From a checkpoint of a small masked image model.
Model: 32-pixel images, arch coatnet, norm layernorm, activation gelu, patch size [2, 2], depths [3, 6, 3], widths [48, 96, 192].
Rows from block 2 of a small masked image model, named by matrix and row number. Rows with one number belong to one channel. Each number is 50 + 12 x the weight over its row's rms, rounded and kept within 0 to 99. All counts start at 0.
After each channel's rows are labels from the 100 images, of 14848, where the channel reaches its highest value: "responds to" is what is common among them. Only what is clearly more common there than usual is listed. The data: stained colorectal tissue patches (NCT-CRC-HE-100K). In brackets: how many of the 100, against the usual share in percent.
# convs0: expand pointwise conv (model.blocks.2.convs.0.weight, 192x48x1x1), inputs 0-47
# convs1: depthwise 3x3 conv (model.blocks.2.convs.1.weight, 192x1x3x3, trained with AdamW), a 3x3 kernel
# convs2: project pointwise conv (model.blocks.2.convs.2.weight, 48x192x1x1, transposed), outputs 0-47

convs0.191:57 63 51 52 34 62 48 75 49 71 24 58 50 53 55 44 42 44 52 32 74 62 44 55 59 38 81 66 39 43 46 48 51 37 46 48 52 59 53 33 62 63 48 46 43 28 40 57
convs1.191:57 63 51 65 67 57 54 72 55
convs2.191:64 71 55 68 63 58 64 61 40 51 39 50 57 44 31 47 60 45 32 80 44 43 43 50 67 45 47 45 56 52 65 66 30 54 77 29 51 48 36 63 46 46 38 54 40 43 45 57
responds to: tissue: smooth muscle (73 vs 13.4)

convs0.65:45 68 51 59 61 67 51 53 58 52 47 31 39 25 38 36 38 38 41 45 47 28 58 58 53 53 44 58 67 61 74 44 49 55 73 70 38 57 52 51 32 58 40 60 57 38 29 50
convs1.65:43 40 40 34 35 39 46 31 43
convs2.65:71 39 44 51 26 32 44 53 33 73 61 53 68 44 63 43 51 43 41 58 46 82 50 44 39 39 39 42 53 32 50 55 54 43 39 33 52 40 45 55 65 61 43 44 61 27 55 52
responds to: tissue: cancer-associated stroma (36 vs 10.7)

convs0.31:69 40 62 64 47 54 48 40 40 65 72 44 55 40 68 39 44 40 60 22 57 50 60 51 51 36 52 42 43 79 63 59 45 63 55 56 35 36 64 47 47 43 48 41 68 44 46 26
convs1.31:41 46 42 69 73 61 56 59 46
convs2.31:37 39 53 56 57 37 52 52 46 42 64 62 39 51 42 47 37 69 63 27 31 59 28 42 50 42 62 51 54 56 31 50 70 39 29 57 30 42 43 47 44 37 63 67 58 35 72 50
responds to: tissue: normal colon mucosa (57 vs 8.6)

convs0.90:45 44 48 65 54 56 56 29 62 34 47 32 32 41 51 45 49 29 46 43 60 87 32 57 44 50 43 46 40 44 63 62 64 53 47 56 45 53 34 73 52 26 61 58 49 52 48 64
convs1.90:66 56 67 53 34 53 67 44 61
convs2.90:43 52 66 43 52 68 75 44 38 40 62 43 57 62 46 43 48 56 38 43 53 43 34 67 41 68 56 40 32 39 56 23 48 52 38 47 48 56 28 31 54 24 52 55 46 49 37 67
responds to: tissue: normal colon mucosa (28 vs 8.6)

convs0.166:59 25 47 50 33 46 50 49 41 59 61 58 36 63 63 39 59 65 58 57 58 59 22 51 39 47 41 50 50 38 51 44 64 77 62 31 30 46 57 54 66 58 48 31 46 45 28 47
convs1.166:58 62 51 57 77 61 56 62 54
convs2.166:44 42 57 44 42 45 55 48 46 54 20 47 31 57 34 70 31 58 35 37 69 45 32 57 54 40 48 53 44 66 39 35 43 39 48 71 26 33 56 45 32 39 53 43 45 36 49 46
responds to: tissue: smooth muscle (49 vs 13.4)

convs0.152:54 43 55 12 58 49 56 33 48 40 66 43 48 54 60 46 57 64 46 89 40 45 50 48 62 63 26 48 59 63 44 40 51 65 68 51 46 42 54 51 56 56 59 61 44 52 57 35
convs1.152:41 42 44 39 24 39 44 39 44
convs2.152:41 81 54 38 31 68 40 77 54 63 44 20 38 49 44 65 53 45 47 44 56 58 49 51 34 62 55 56 57 54 52 65 42 39 40 66 48 62 46 48 46 60 35 54 30 45 52 65
responds to: tissue: cancer-associated stroma (29 vs 10.7)

convs0.37:65 43 61 54 52 47 54 46 39 69 60 46 41 66 46 45 38 67 63 45 74 45 36 47 39 56 37 49 48 82 31 45 52 44 46 42 42 32 61 46 41 55 48 45 42 22 33 30
convs1.37:56 54 42 59 76 61 39 62 54
convs2.37:37 32 57 47 49 38 53 58 37 69 34 69 64 56 50 69 60 34 68 47 30 47 60 46 66 55 57 55 49 65 52 42 24 50 54 54 33 62 65 50 71 51 71 62 54 42 49 40
responds to: tissue: lymphocytes (74 vs 11.4)

convs0.148:54 51 63 48 41 43 51 63 48 53 43 60 49 94 52 48 56 62 46 34 52 38 61 38 42 60 47 36 51 60 27 54 55 61 30 46 47 33 67 46 49 43 65 31 62 34 50 32
convs1.148:57 60 57 65 71 60 54 67 55
convs2.148:38 46 41 32 40 44 52 36 61 44 30 33 34 39 43 55 31 45 55 45 32 37 30 35 55 45 51 47 32 44 38 43 40 38 37 45 47 44 48 46 20 46 40 57 48 75 63 36
responds to: tissue: debris (27 vs 11.1)

convs0.109:51 66 61 75 52 67 53 59 42 57 49 42 48 57 32 38 51 61 46 43 32 65 62 55 37 66 21 35 58 48 41 59 43 62 54 55 56 44 39 62 69 51 34 63 72 43 54 34
convs1.109:54 46 55 61 82 44 43 55 51
convs2.109:48 49 59 39 53 72 76 58 47 52 42 49 60 48 63 71 38 39 75 28 53 39 38 63 54 50 65 62 59 78 58 45 45 58 38 53 49 60 70 56 59 63 45 45 47 41 46 29
responds to: tissue: tumour epithelium (45 vs 14.9); tissue: normal colon mucosa (25 vs 8.6)

convs0.185:37 51 57 57 66 43 53 56 30 44 66 53 61 47 30 64 54 60 52 58 35 55 60 47 47 65 26 35 56 55 56 34 53 48 30 44 35 46 44 60 43 48 36 48 46 13 49 27
convs1.185:33 49 33 42 51 37 35 46 34
convs2.185:50 54 47 68 39 67 37 39 26 55 48 43 49 37 58 50 70 45 33 63 34 67 40 44 38 39 67 36 50 48 69 56 28 62 67 53 62 50 40 48 59 60 39 51 56 31 56 68
responds to: tissue: smooth muscle (38 vs 13.4)

convs0.190:53 33 41 51 64 54 60 57 35 49 40 49 33 46 57 52 43 72 44 26 47 51 46 63 36 41 49 55 37 83 51 45 47 57 73 52 41 65 30 56 68 45 44 30 67 55 50 58
convs1.190:52 53 40 61 82 58 47 49 52
convs2.190:48 66 48 24 36 39 45 30 29 57 59 46 59 26 58 50 44 40 70 39 58 52 49 45 42 73 43 37 66 53 47 53 59 55 37 55 66 57 60 59 35 41 34 53 40 26 41 45
responds to: tissue: tumour epithelium (38 vs 14.9); tissue: lymphocytes (34 vs 11.4)

convs0.68:72 35 28 41 59 49 53 33 59 49 39 45 46 52 57 40 67 40 34 36 46 41 45 41 53 66 38 51 34 64 30 26 48 47 38 44 56 54 38 29 40 38 67 52 64 67 59 58
convs1.68:55 38 67 56 38 51 55 70 36
convs2.68:60 46 37 46 59 66 45 55 46 92 42 54 38 74 61 62 55 61 46 43 51 51 45 65 31 60 54 48 60 60 37 32 35 43 53 37 43 24 38 40 50 52 55 57 47 60 51 58
responds to: tissue: tumour epithelium (43 vs 14.9)

convs0.38:54 47 48 57 42 59 51 50 32 34 58 55 45 41 17 26 64 52 39 48 55 49 65 45 52 67 37 29 40 33 53 49 48 64 54 53 42 34 47 63 56 59 64 80 52 32 54 46
convs1.38:42 42 32 38 51 38 35 37 38
convs2.38:46 57 36 48 47 47 40 39 44 55 53 69 41 24 63 59 73 37 50 55 39 80 47 30 44 49 74 48 34 45 51 57 53 49 51 45 62 64 61 70 60 59 45 53 59 40 62 73
responds to: tissue: smooth muscle (40 vs 13.4)

convs0.117:35 41 70 44 39 26 45 61 48 56 55 60 35 58 39 56 56 43 60 49 69 49 27 55 79 66 42 60 58 69 40 38 52 51 48 65 39 50 33 33 60 56 48 57 34 30 53 50
convs1.117:58 78 59 54 63 57 54 56 42
convs2.117:27 44 45 46 29 72 44 54 30 65 31 39 47 33 49 46 42 48 40 45 55 44 43 52 57 43 45 33 50 31 45 36 58 45 47 46 18 48 46 56 35 34 67 49 43 30 44 62
responds to: tissue: normal colon mucosa (42 vs 8.6)

convs0.75:62 39 61 18 53 46 55 35 45 48 49 49 42 63 54 42 53 79 41 74 39 42 44 42 54 48 33 43 58 71 41 32 43 59 63 50 50 33 65 39 57 50 59 69 42 49 65 38
convs1.75:39 42 43 45 22 43 42 46 39
convs2.75:50 63 50 36 50 72 52 76 47 47 53 38 42 58 65 59 51 69 39 47 72 52 29 68 25 56 47 53 50 49 52 49 47 45 49 59 46 47 37 25 39 50 50 30 20 49 49 58
responds to: tissue: debris (40 vs 11.1); tissue: smooth muscle (37 vs 13.4)

convs0.29:60 41 53 50 37 58 67 53 31 46 60 65 59 59 65 51 41 70 35 55 48 56 43 60 65 47 42 41 62 60 35 45 22 63 70 60 53 44 49 41 82 57 55 62 42 48 71 50
convs1.29:50 47 47 44 15 47 49 47 50
convs2.29:68 57 31 66 63 65 58 83 47 38 30 57 64 64 37 47 51 68 50 37 44 39 56 53 41 47 53 60 75 41 50 59 49 67 69 55 54 44 53 52 56 53 45 57 63 38 44 33
responds to: tissue: debris (35 vs 11.1); tissue: smooth muscle (31 vs 13.4)

convs0.163:49 47 51 17 50 49 54 41 49 45 65 46 47 52 60 52 58 63 36 74 34 42 38 47 49 61 38 38 59 64 44 31 46 66 74 53 47 44 55 54 49 64 62 80 41 64 68 44
convs1.163:44 38 47 40 22 41 46 39 45
convs2.163:52 73 47 36 48 61 54 72 52 48 58 21 41 51 61 54 62 55 33 56 67 53 40 66 22 56 60 50 42 59 60 63 36 45 52 58 49 54 39 46 39 49 45 25 26 59 45 53
responds to: tissue: smooth muscle (44 vs 13.4)

convs0.121:40 68 41 49 32 56 46 41 27 22 49 48 61 54 56 50 49 57 56 55 35 33 54 51 44 72 81 50 57 65 23 45 47 52 64 40 48 51 67 39 61 51 36 38 56 54 53 55
convs1.121:32 46 42 66 55 60 46 55 28
convs2.121:59 65 62 40 49 63 53 47 39 50 50 33 75 48 52 64 53 68 48 49 77 33 51 62 50 42 60 60 27 41 29 40 56 51 49 52 64 17 38 58 55 58 61 54 50 51 56 35
responds to: tissue: tumour epithelium (36 vs 14.9)

convs0.86:43 57 52 37 48 53 71 62 44 38 42 62 50 62 36 41 43 76 53 53 62 53 19 40 32 52 52 35 48 53 59 57 48 78 37 57 36 45 55 35 60 41 51 39 37 62 61 32
convs1.86:35 26 51 44 30 45 55 51 47
convs2.86:54 53 57 41 44 59 31 73 54 47 56 66 53 38 51 46 44 49 39 25 55 63 37 56 27 35 71 39 66 79 51 60 57 68 59 58 58 49 54 57 44 67 61 68 47 44 58 48
responds to: tissue: tumour epithelium (36 vs 14.9)

convs0.119:50 34 70 19 45 60 48 64 45 32 56 54 46 66 46 54 32 59 39 46 50 35 37 49 49 43 28 40 37 57 58 54 25 23 53 45 43 42 56 56 48 48 60 55 52 25 47 45
convs1.119:56 54 51 58 26 32 44 34 52
convs2.119:39 38 53 50 40 52 28 75 41 52 29 56 21 39 66 42 58 43 48 63 61 51 51 39 49 42 72 50 46 63 51 56 45 55 51 28 50 52 44 59 65 59 48 59 47 30 58 23
responds to: tissue: normal colon mucosa (42 vs 8.6); tissue: lymphocytes (30 vs 11.4)

convs0.112:53 48 62 38 51 31 48 52 35 54 52 60 46 63 61 58 48 60 62 54 58 32 36 31 76 66 40 48 47 85 32 50 32 54 49 64 29 50 53 44 50 54 48 56 47 37 39 34
convs1.112:54 69 47 60 63 72 54 62 50
convs2.112:50 34 59 52 41 42 51 51 32 46 77 65 61 71 51 60 63 66 57 52 52 40 40 36 54 49 64 54 71 64 52 68 58 54 56 50 41 40 51 66 37 69 71 67 60 46 64 36
responds to: tissue: normal colon mucosa (38 vs 8.6)

convs0.59:56 43 51 47 54 36 52 51 52 55 38 34 36 66 55 46 33 49 59 66 34 39 51 81 34 60 55 63 57 42 73 61 32 54 45 63 40 69 43 76 42 40 53 38 41 49 35 51
convs1.59:29 72 41 49 48 33 46 51 52
convs2.59:56 42 50 55 50 45 50 60 52 80 52 41 27 69 54 44 43 65 56 54 57 46 69 60 50 44 51 50 41 63 75 57 19 70 28 44 56 57 50 40 62 49 49 50 58 34 71 49
responds to: tissue: tumour epithelium (42 vs 14.9)

convs0.24:57 33 57 39 39 40 47 67 51 44 70 41 31 48 60 29 46 57 55 37 68 39 35 37 50 54 32 36 44 69 42 56 59 52 65 48 36 25 44 54 39 62 29 58 49 38 67 46
convs1.24:46 43 34 36 32 37 43 36 43
convs2.24:53 59 60 39 20 37 42 52 52 43 42 18 43 41 56 38 55 38 25 54 75 61 67 66 34 39 30 45 46 58 54 40 49 43 47 41 50 40 42 53 57 53 46 37 43 47 44 34
responds to: tissue: adipose tissue (41 vs 10.3)

convs0.83:55 70 58 33 42 53 53 60 33 79 60 49 69 47 52 62 57 25 43 66 60 57 71 61 43 56 46 65 57 38 41 46 59 52 35 50 64 66 57 46 42 56 52 48 76 54 34 43
convs1.83:45 36 40 35 36 37 36 36 47
convs2.83:70 35 42 75 64 61 57 55 43 41 47 39 51 57 62 42 54 30 43 60 87 49 40 56 53 55 49 39 44 52 57 69 45 50 53 33 40 36 38 54 41 56 45 38 26 48 31 57
responds to: tissue: adipose tissue (33 vs 10.3)

convs0.30:23 47 55 49 51 53 49 52 47 43 88 39 59 51 38 58 45 61 54 64 54 57 47 59 51 56 35 45 50 59 74 40 43 45 34 55 67 40 32 64 48 38 54 45 49 24 28 51
convs1.30:37 43 35 42 56 44 30 42 34
convs2.30:57 42 38 45 58 45 27 45 42 47 47 34 39 16 36 47 70 48 43 66 30 71 63 31 34 54 51 43 51 41 54 52 56 71 67 46 66 47 44 56 61 59 55 48 62 49 59 57
responds to: tissue: cancer-associated stroma (28 vs 10.7)

convs0.130:42 50 56 51 50 36 53 34 42 50 45 42 48 34 45 57 56 26 24 51 74 33 51 37 71 39 56 73 54 48 39 46 63 57 56 50 76 70 58 60 48 52 48 50 66 51 28 43
convs1.130:39 52 48 34 67 30 47 58 36
convs2.130:55 35 38 39 57 36 49 50 73 48 51 58 36 41 54 57 38 76 59 65 30 61 63 48 44 58 45 40 61 70 36 43 71 64 61 60 40 41 66 35 53 41 41 31 53 58 57 61
responds to: tissue: normal colon mucosa (33 vs 8.6)

convs0.88:63 60 52 33 41 53 59 70 58 62 36 46 69 40 61 50 54 50 39 53 70 48 28 60 40 40 58 55 48 62 45 58 58 75 43 44 33 45 39 23 50 74 54 73 45 54 47 55
convs1.88:50 61 70 50 41 44 75 54 55
convs2.88:69 74 58 42 50 30 50 59 47 66 67 71 46 56 66 56 56 59 42 65 47 60 66 28 38 74 42 26 51 47 52 59 40 37 41 50 35 61 57 41 64 56 59 57 53 48 44 41
responds to: tissue: smooth muscle (45 vs 13.4); tissue: cancer-associated stroma (27 vs 10.7)

convs0.48:41 51 64 50 57 43 51 55 35 50 70 44 52 42 41 55 44 51 56 55 42 51 59 41 37 59 24 34 61 47 60 33 45 50 31 50 45 41 43 60 38 39 41 55 46 02 31 44
convs1.48:39 40 35 37 48 36 35 39 39
convs2.48:54 52 51 59 36 64 40 34 34 64 42 42 51 31 56 53 67 47 34 59 41 75 36 48 31 39 56 43 53 50 62 62 40 59 73 52 72 44 38 49 61 64 38 55 55 29 52 70
responds to: tissue: debris (31 vs 11.1)

convs0.105:35 41 65 58 77 43 68 45 39 10 34 48 42 42 62 63 40 47 59 47 59 45 48 45 54 61 33 62 50 59 53 59 52 62 47 57 64 59 54 45 44 40 38 42 68 51 64 68
convs1.105:69 44 43 48 32 52 38 54 69
convs2.105:52 55 57 33 48 64 54 54 58 30 55 54 72 42 35 49 55 73 50 39 78 40 56 42 44 44 45 50 51 62 55 63 54 59 61 56 37 53 50 24 65 64 36 37 33 24 53 41
responds to: tissue: tumour epithelium (42 vs 14.9)

convs0.85:47 56 51 37 32 51 42 76 47 60 44 56 47 60 52 56 58 53 58 63 33 51 57 60 47 57 59 63 70 68 36 23 46 66 48 48 52 51 68 46 56 78 53 64 32 30 56 41
convs1.85:67 64 60 59 48 53 58 66 68
convs2.85:39 44 32 53 59 58 36 46 63 32 44 56 33 38 45 40 60 56 57 65 50 45 50 75 60 40 44 51 47 59 55 13 70 63 71 49 71 39 46 53 52 49 54 49 41 48 37 64
responds to: tissue: smooth muscle (60 vs 13.4); tissue: debris (29 vs 11.1)

convs0.160:66 61 47 49 54 65 53 57 62 53 70 28 52 67 44 46 63 54 39 52 61 55 33 49 44 55 50 41 64 40 28 25 43 47 44 61 47 50 35 50 45 20 56 39 60 21 44 50
convs1.160:46 69 42 36 40 32 39 39 46
convs2.160:36 64 48 41 30 40 30 44 59 17 78 63 68 45 39 57 57 40 55 43 35 71 62 41 40 43 69 62 44 59 38 49 64 48 37 61 40 55 51 54 51 57 62 53 53 48 49 54
responds to: tissue: lymphocytes (28 vs 11.4)

convs0.7:38 32 44 68 60 52 49 68 35 37 50 48 51 65 72 42 58 53 50 43 47 56 53 67 46 41 49 62 34 69 30 55 32 32 66 39 37 43 42 45 49 42 62 71 66 52 33 65
convs1.7:63 70 56 46 69 56 57 42 37
convs2.7:69 65 59 61 73 49 65 47 28 58 53 48 61 41 63 70 73 41 43 29 56 54 45 45 62 49 71 45 41 57 48 55 68 62 54 44 42 49 62 76 64 52 44 66 42 50 60 57
responds to: tissue: tumour epithelium (60 vs 14.9)

convs0.131:61 39 56 43 53 35 43 69 61 34 64 70 57 67 55 52 62 70 53 63 45 62 32 73 64 54 42 68 43 34 49 54 60 45 51 53 63 45 50 48 77 45 69 34 38 52 43 49
convs1.131:49 65 59 71 66 53 56 61 61
convs2.131:35 38 53 36 43 52 39 29 47 43 55 37 30 51 57 30 36 45 48 53 39 46 56 53 54 53 29 42 50 49 39 45 56 52 53 40 35 26 57 42 39 64 34 74 43 19 32 48
responds to: tissue: adipose tissue (56 vs 10.3)

convs0.169:47 52 48 35 26 44 61 57 48 35 63 35 41 48 38 48 55 55 74 55 43 39 60 53 55 58 28 37 45 48 27 41 60 44 44 37 50 57 38 41 65 35 67 54 46 18 33 45
convs1.169:61 58 45 68 48 38 50 28 39
convs2.169:33 57 64 49 36 57 44 50 27 22 43 62 39 57 47 57 28 47 46 58 53 53 65 53 35 46 62 59 49 42 52 60 44 40 38 39 50 64 41 80 44 55 70 60 26 48 49 42
responds to: tissue: normal colon mucosa (39 vs 8.6); tissue: lymphocytes (30 vs 11.4)

convs0.156:54 50 48 69 47 47 51 62 10 27 56 27 58 61 40 32 43 55 54 60 59 39 42 63 39 46 37 29 53 61 31 59 48 47 40 34 38 50 59 60 60 49 51 59 55 39 43 39
convs1.156:54 79 55 54 60 60 52 55 39
convs2.156:45 57 68 62 62 49 60 48 37 43 18 39 69 64 51 69 43 27 53 35 46 44 41 59 45 48 78 60 44 67 61 52 56 43 43 45 40 53 38 53 41 43 49 31 29 58 59 49
responds to: tissue: tumour epithelium (64 vs 14.9)

convs0.80:51 49 73 40 50 41 56 47 52 46 68 49 47 66 36 49 57 69 49 46 59 31 41 75 60 65 42 51 29 72 47 37 50 36 57 55 46 57 65 50 66 47 69 55 38 58 62 76
convs1.80:32 46 60 56 63 62 66 66 51
convs2.80:44 47 56 47 17 60 59 45 37 25 56 50 40 46 53 65 41 36 30 32 55 51 50 60 60 62 39 59 75 43 58 52 61 38 41 68 52 58 48 44 33 52 69 64 57 33 47 39
responds to: tissue: normal colon mucosa (45 vs 8.6); tissue: lymphocytes (29 vs 11.4)

convs0.137:58 61 38 68 40 51 46 48 47 75 26 41 45 37 35 43 48 33 52 41 67 62 69 57 41 47 45 53 51 27 64 47 60 30 45 55 70 65 49 47 65 66 35 54 58 51 33 59
convs1.137:40 54 38 54 72 51 33 57 36
convs2.137:58 37 43 50 45 34 61 42 50 68 54 44 54 58 61 40 30 77 53 62 55 52 47 64 44 33 37 46 63 56 24 36 76 61 54 54 62 30 57 52 57 56 55 52 59 49 57 22
responds to: tissue: normal colon mucosa (27 vs 8.6); tissue: adipose tissue (27 vs 10.3)

convs0.125:49 46 83 66 44 30 32 35 43 43 46 63 55 40 54 48 65 57 53 46 61 32 34 60 58 57 34 64 54 43 43 42 58 51 37 48 56 63 29 43 66 63 67 64 56 34 63 51
convs1.125:75 62 53 61 56 59 57 50 34
convs2.125:35 51 47 44 35 59 37 60 50 57 47 42 59 29 41 57 38 46 45 49 61 38 68 61 45 51 53 39 45 43 53 58 72 52 58 44 24 43 49 52 38 46 86 59 34 23 36 50
responds to: tissue: normal colon mucosa (38 vs 8.6); tissue: tumour epithelium (38 vs 14.9)

convs0.61:32 54 68 38 50 42 52 50 37 64 74 48 37 38 56 70 59 35 43 42 55 43 55 45 67 70 66 68 54 59 52 57 35 42 51 59 31 69 48 60 63 46 68 56 69 39 38 54
convs1.61:59 69 57 58 74 57 53 60 50
convs2.61:43 39 41 51 72 51 44 53 49 39 49 57 29 43 56 54 71 63 41 35 45 35 65 49 31 41 54 67 79 31 57 43 54 36 73 41 42 54 42 45 50 41 58 32 70 39 49 58
responds to: tissue: tumour epithelium (51 vs 14.9); tissue: normal colon mucosa (28 vs 8.6)

convs0.110:47 47 60 39 62 55 59 58 32 67 38 34 30 45 52 26 50 63 49 47 57 71 55 56 68 44 55 45 48 53 63 54 48 51 46 55 56 66 41 64 44 16 33 31 56 35 39 35
convs1.110:64 49 43 70 43 31 57 44 39
convs2.110:35 48 38 48 89 46 55 50 45 34 36 53 41 45 55 60 31 42 45 44 55 54 44 33 68 41 48 31 70 50 38 37 58 43 52 47 38 79 64 43 33 59 47 46 38 48 48 50
responds to: tissue: lymphocytes (64 vs 11.4)