From a checkpoint of a small masked image model: depths [3, 6, 3], widths [48, 96, 192].
Rows from block 8 of a small masked image model, named by matrix and row number. Rows with one number belong to one channel. Each number is 500 + 50 x the weight over its row's rms, rounded and kept within 0 to 999. All counts start at 0. Numbers have three digits each.
After each channel's rows are labels from the 100 images, of 14848, where the channel reaches its highest value: "strongest on" is what is common among them. Only what is clearly more common there than usual is listed. The data: stained colorectal tissue patches (NCT-CRC-HE-100K).
# convs0: expand pointwise conv (model.blocks.8.convs.0.weight, 384x96x1x1), inputs 0-95
# convs1: depthwise 3x3 conv (model.blocks.8.convs.1.weight, 384x1x3x3, trained with AdamW), a 3x3 kernel
# convs2: project pointwise conv (model.blocks.8.convs.2.weight, 96x384x1x1, transposed), outputs 0-95

convs0.204:554481477538558493482591521491460453536523554499460513474592466495461462489529526510485553519488480472449459489586427539510503438459529435508540417500520525423432450504409552462497449486416337597535566416507463472542434596514411495447532523534470474558583436494563526583496558491498537575
convs1.204:438585446474466563463537489
convs2.204:520525508425416549492539518493540481445423542592480498456462545464458567468515486569543478487523487506513579467562403472513489550436498442530507535491487476626521460465419486460577548525394508640539501560537582509455429515473529458544496577576591494484483505476562451428453506418572558519
strongest on: tissue: normal colon mucosa

convs0.278:487528450432454476495492490537465485480423553413555432507531525396470507479479475496527466409456452492550531482549554586587425489522511497525496507555471458603519490409467474587432373483452472569499490536398594477535571547482478539503401518447406447535512526451524577484469565495561541506
convs1.278:554484461503621503495509556
convs2.278:591393528480489497477606480465445563469631422494430504480479569507545502535484496469599503529546586550550590567496540509485471560456495524467545474503477480533552545497448466407532595608529508504454511463521459526477530435481471492532603519504431510464538502437523481394519545521465454606
strongest on: tissue: normal colon mucosa

convs0.163:511478497513497509405510498392590448489471464527478532415433525432523503491600570436437580424480455439518485529511513534495469452466386492506465538532440468510383508466456434449435521430542501439582479531469472449489521466503493457481464545595413470514560483529457519347485493500459565451
convs1.163:501548501505634513507535475
convs2.163:478489475525505454558532518531511518437503519503507500576525485557403537416395469485469455477527587492428514526498443414470384456403525553483484492450516511492571471526446584495558401468506544457495573437507469575510464557439537428495607497448548488532438400455485521586482424436477436547
strongest on: tissue: lymphocytes; tissue: normal colon mucosa

convs0.136:537444523467486551621464470392515533424546507489528503421525502501378543484561456525459461447479471511509519513465586438424442469505556511465563443585469438460390540581369547536480569497507503564467473516455484574537436503475487512479531389550497534509466575557484508527477568532540545533
convs1.136:472570480593435509520552481
convs2.136:517519455496449433439570535475500516550417501535456511580538473602578479445448567467546462538452453566578482436523405486586463546516494472434410556549474451540576495502492540491452485513561451497561467542496515486510605455379511579412479512456519460530466442451522558422526594558523502504
strongest on: tissue: mucus; tissue: normal colon mucosa

convs0.95:462444589476480527452494452529433408571469544483524503450512443479549548544468472510548427459497436444461502461609555512465507400475466496471456495546512561523508533575439485561502376533547479462548467553454608471427432476499539467469457423457466497516526577520481574481564532399438614521
convs1.95:457515560465480573439437547
convs2.95:410486543468477484556506504440504510503496565474503618600465419399480476441426456565529538482547419379529526593603536420471497532486571381542510503419546532453454543520555424530482529464500478431457457409512499515572490475513496546512489461423536510423519512475514568524462479469543488498
strongest on: tissue: mucus; tissue: normal colon mucosa

convs0.188:483534536452489387534500520446488421431554591401491476525499483414419484566503439560557562582529483384478565469455511474528460573461531524520485485544457471443538546498505423481616423510580500537470428485497505601561463507542583524505481604490566467541519471517539496495506531499522506604
convs1.188:472511505497466611460437550
convs2.188:494416455587472526451482482555514416513447486455541485498509497536636498452423480522500470476520479562519487486517435484573545456548493471445442519494563561495485611538527436495445466509582502555522473441452517510485463446529532416410573477485522564375457593515592536456462477537640526500
strongest on: tissue: normal colon mucosa

convs0.102:541500491498513547556497444621481540365553498549489483570507490544529478427551414434590480554517432540545499476554439524468481593555536504451473510462562528484511461530466471559549468572560467460468514490573459499479538577468538471499472495474643581539471532440559518594485601460534449554
convs1.102:487509497526646515506501507
convs2.102:579482500497461454486578474472480487479406552429493455477502568467519503620551543483488545448522560412449488444467555443517558424463463520522602543535409471577503488495458611456504509548514510475625489454511448483475519592521592508564514555527456454552451545480437557511476411468423437513
strongest on: tissue: normal colon mucosa

convs0.243:494478458541447460444595433460439560588494417504588508450508603500515472507479558530514498444481606435504446497595495470431401537543478475472542465533549465488517508494494597444526447421538606425491490427511499540524481485477519462543428452491428448513388495435421561487576539492471483499
convs1.243:452420555483435452542506452
convs2.243:498534481468512486401414472542545447520541427512498608441568448450544510509347495570502458509432538484531470472534501504478515490524531508533519465453527545496483521500494598532400534414538541471486474415513517517540531511442421536503510429481532588487455504463487641612548496535513582400
strongest on: tissue: smooth muscle

convs0.138:546542449539499431437492485568494446541479503497441475516499408454436554462475495499551406490553477525444500487609567449515566420440561494489510527526452450511509425422539464571504446529529462450507485510467623609492528570562515401537562461488491471501462479498489539412596371560529472484
convs1.138:570534456549515481438485586
convs2.138:467493507426451595456447385505485497554586513398568595494484450511585476539518460495463630520456532555455449504479491487540431553500499476476509560539497560534420505505520470403434515453540531540458556559562491552461478508468430473534559538544444564396519598543502492518568491431433488520
strongest on: tissue: normal colon mucosa; tissue: mucus

convs0.206:481515425497417453575466467482501536458517490511413556531454480375501453563374521485594543527505469540474469536518538529473558517428554474482629470475520519551442524435442497532433554624510417471546438466522542529465504502401503515508630534513546477485513456537506516556548504427466436525
convs1.206:539590490522572537547560493
convs2.206:464505570492561529481507437556457513477558423549500530552513482412578601486512503518489448574541516383530464444598541520535459512433547495513404531479498561529561415593543512579593453475543583479452532465521422457560505450467509503532551482425546437536587517507488472518448498573427502568
strongest on: tissue: lymphocytes

convs0.264:438529501427448552537422568484457402471557501399495500453414572349530509450575486516511498489504534550467494533579546486593619530450474517498494527587483539476458498391537461577584538476483473486510474511441468431505553481536503560476537436451451491508527547540435584481580516516531523482
convs1.264:638540496480474487496497521
convs2.264:523422476592508443559504515446494447455441564452510538436486578477530477544491537489492485431471440452517495477583478487500455520450541570494450536475460498584562529551487505521395504355464442539607545452512527503497568509483628524517447407576483486483482502430396509443613511524486480473
strongest on: tissue: smooth muscle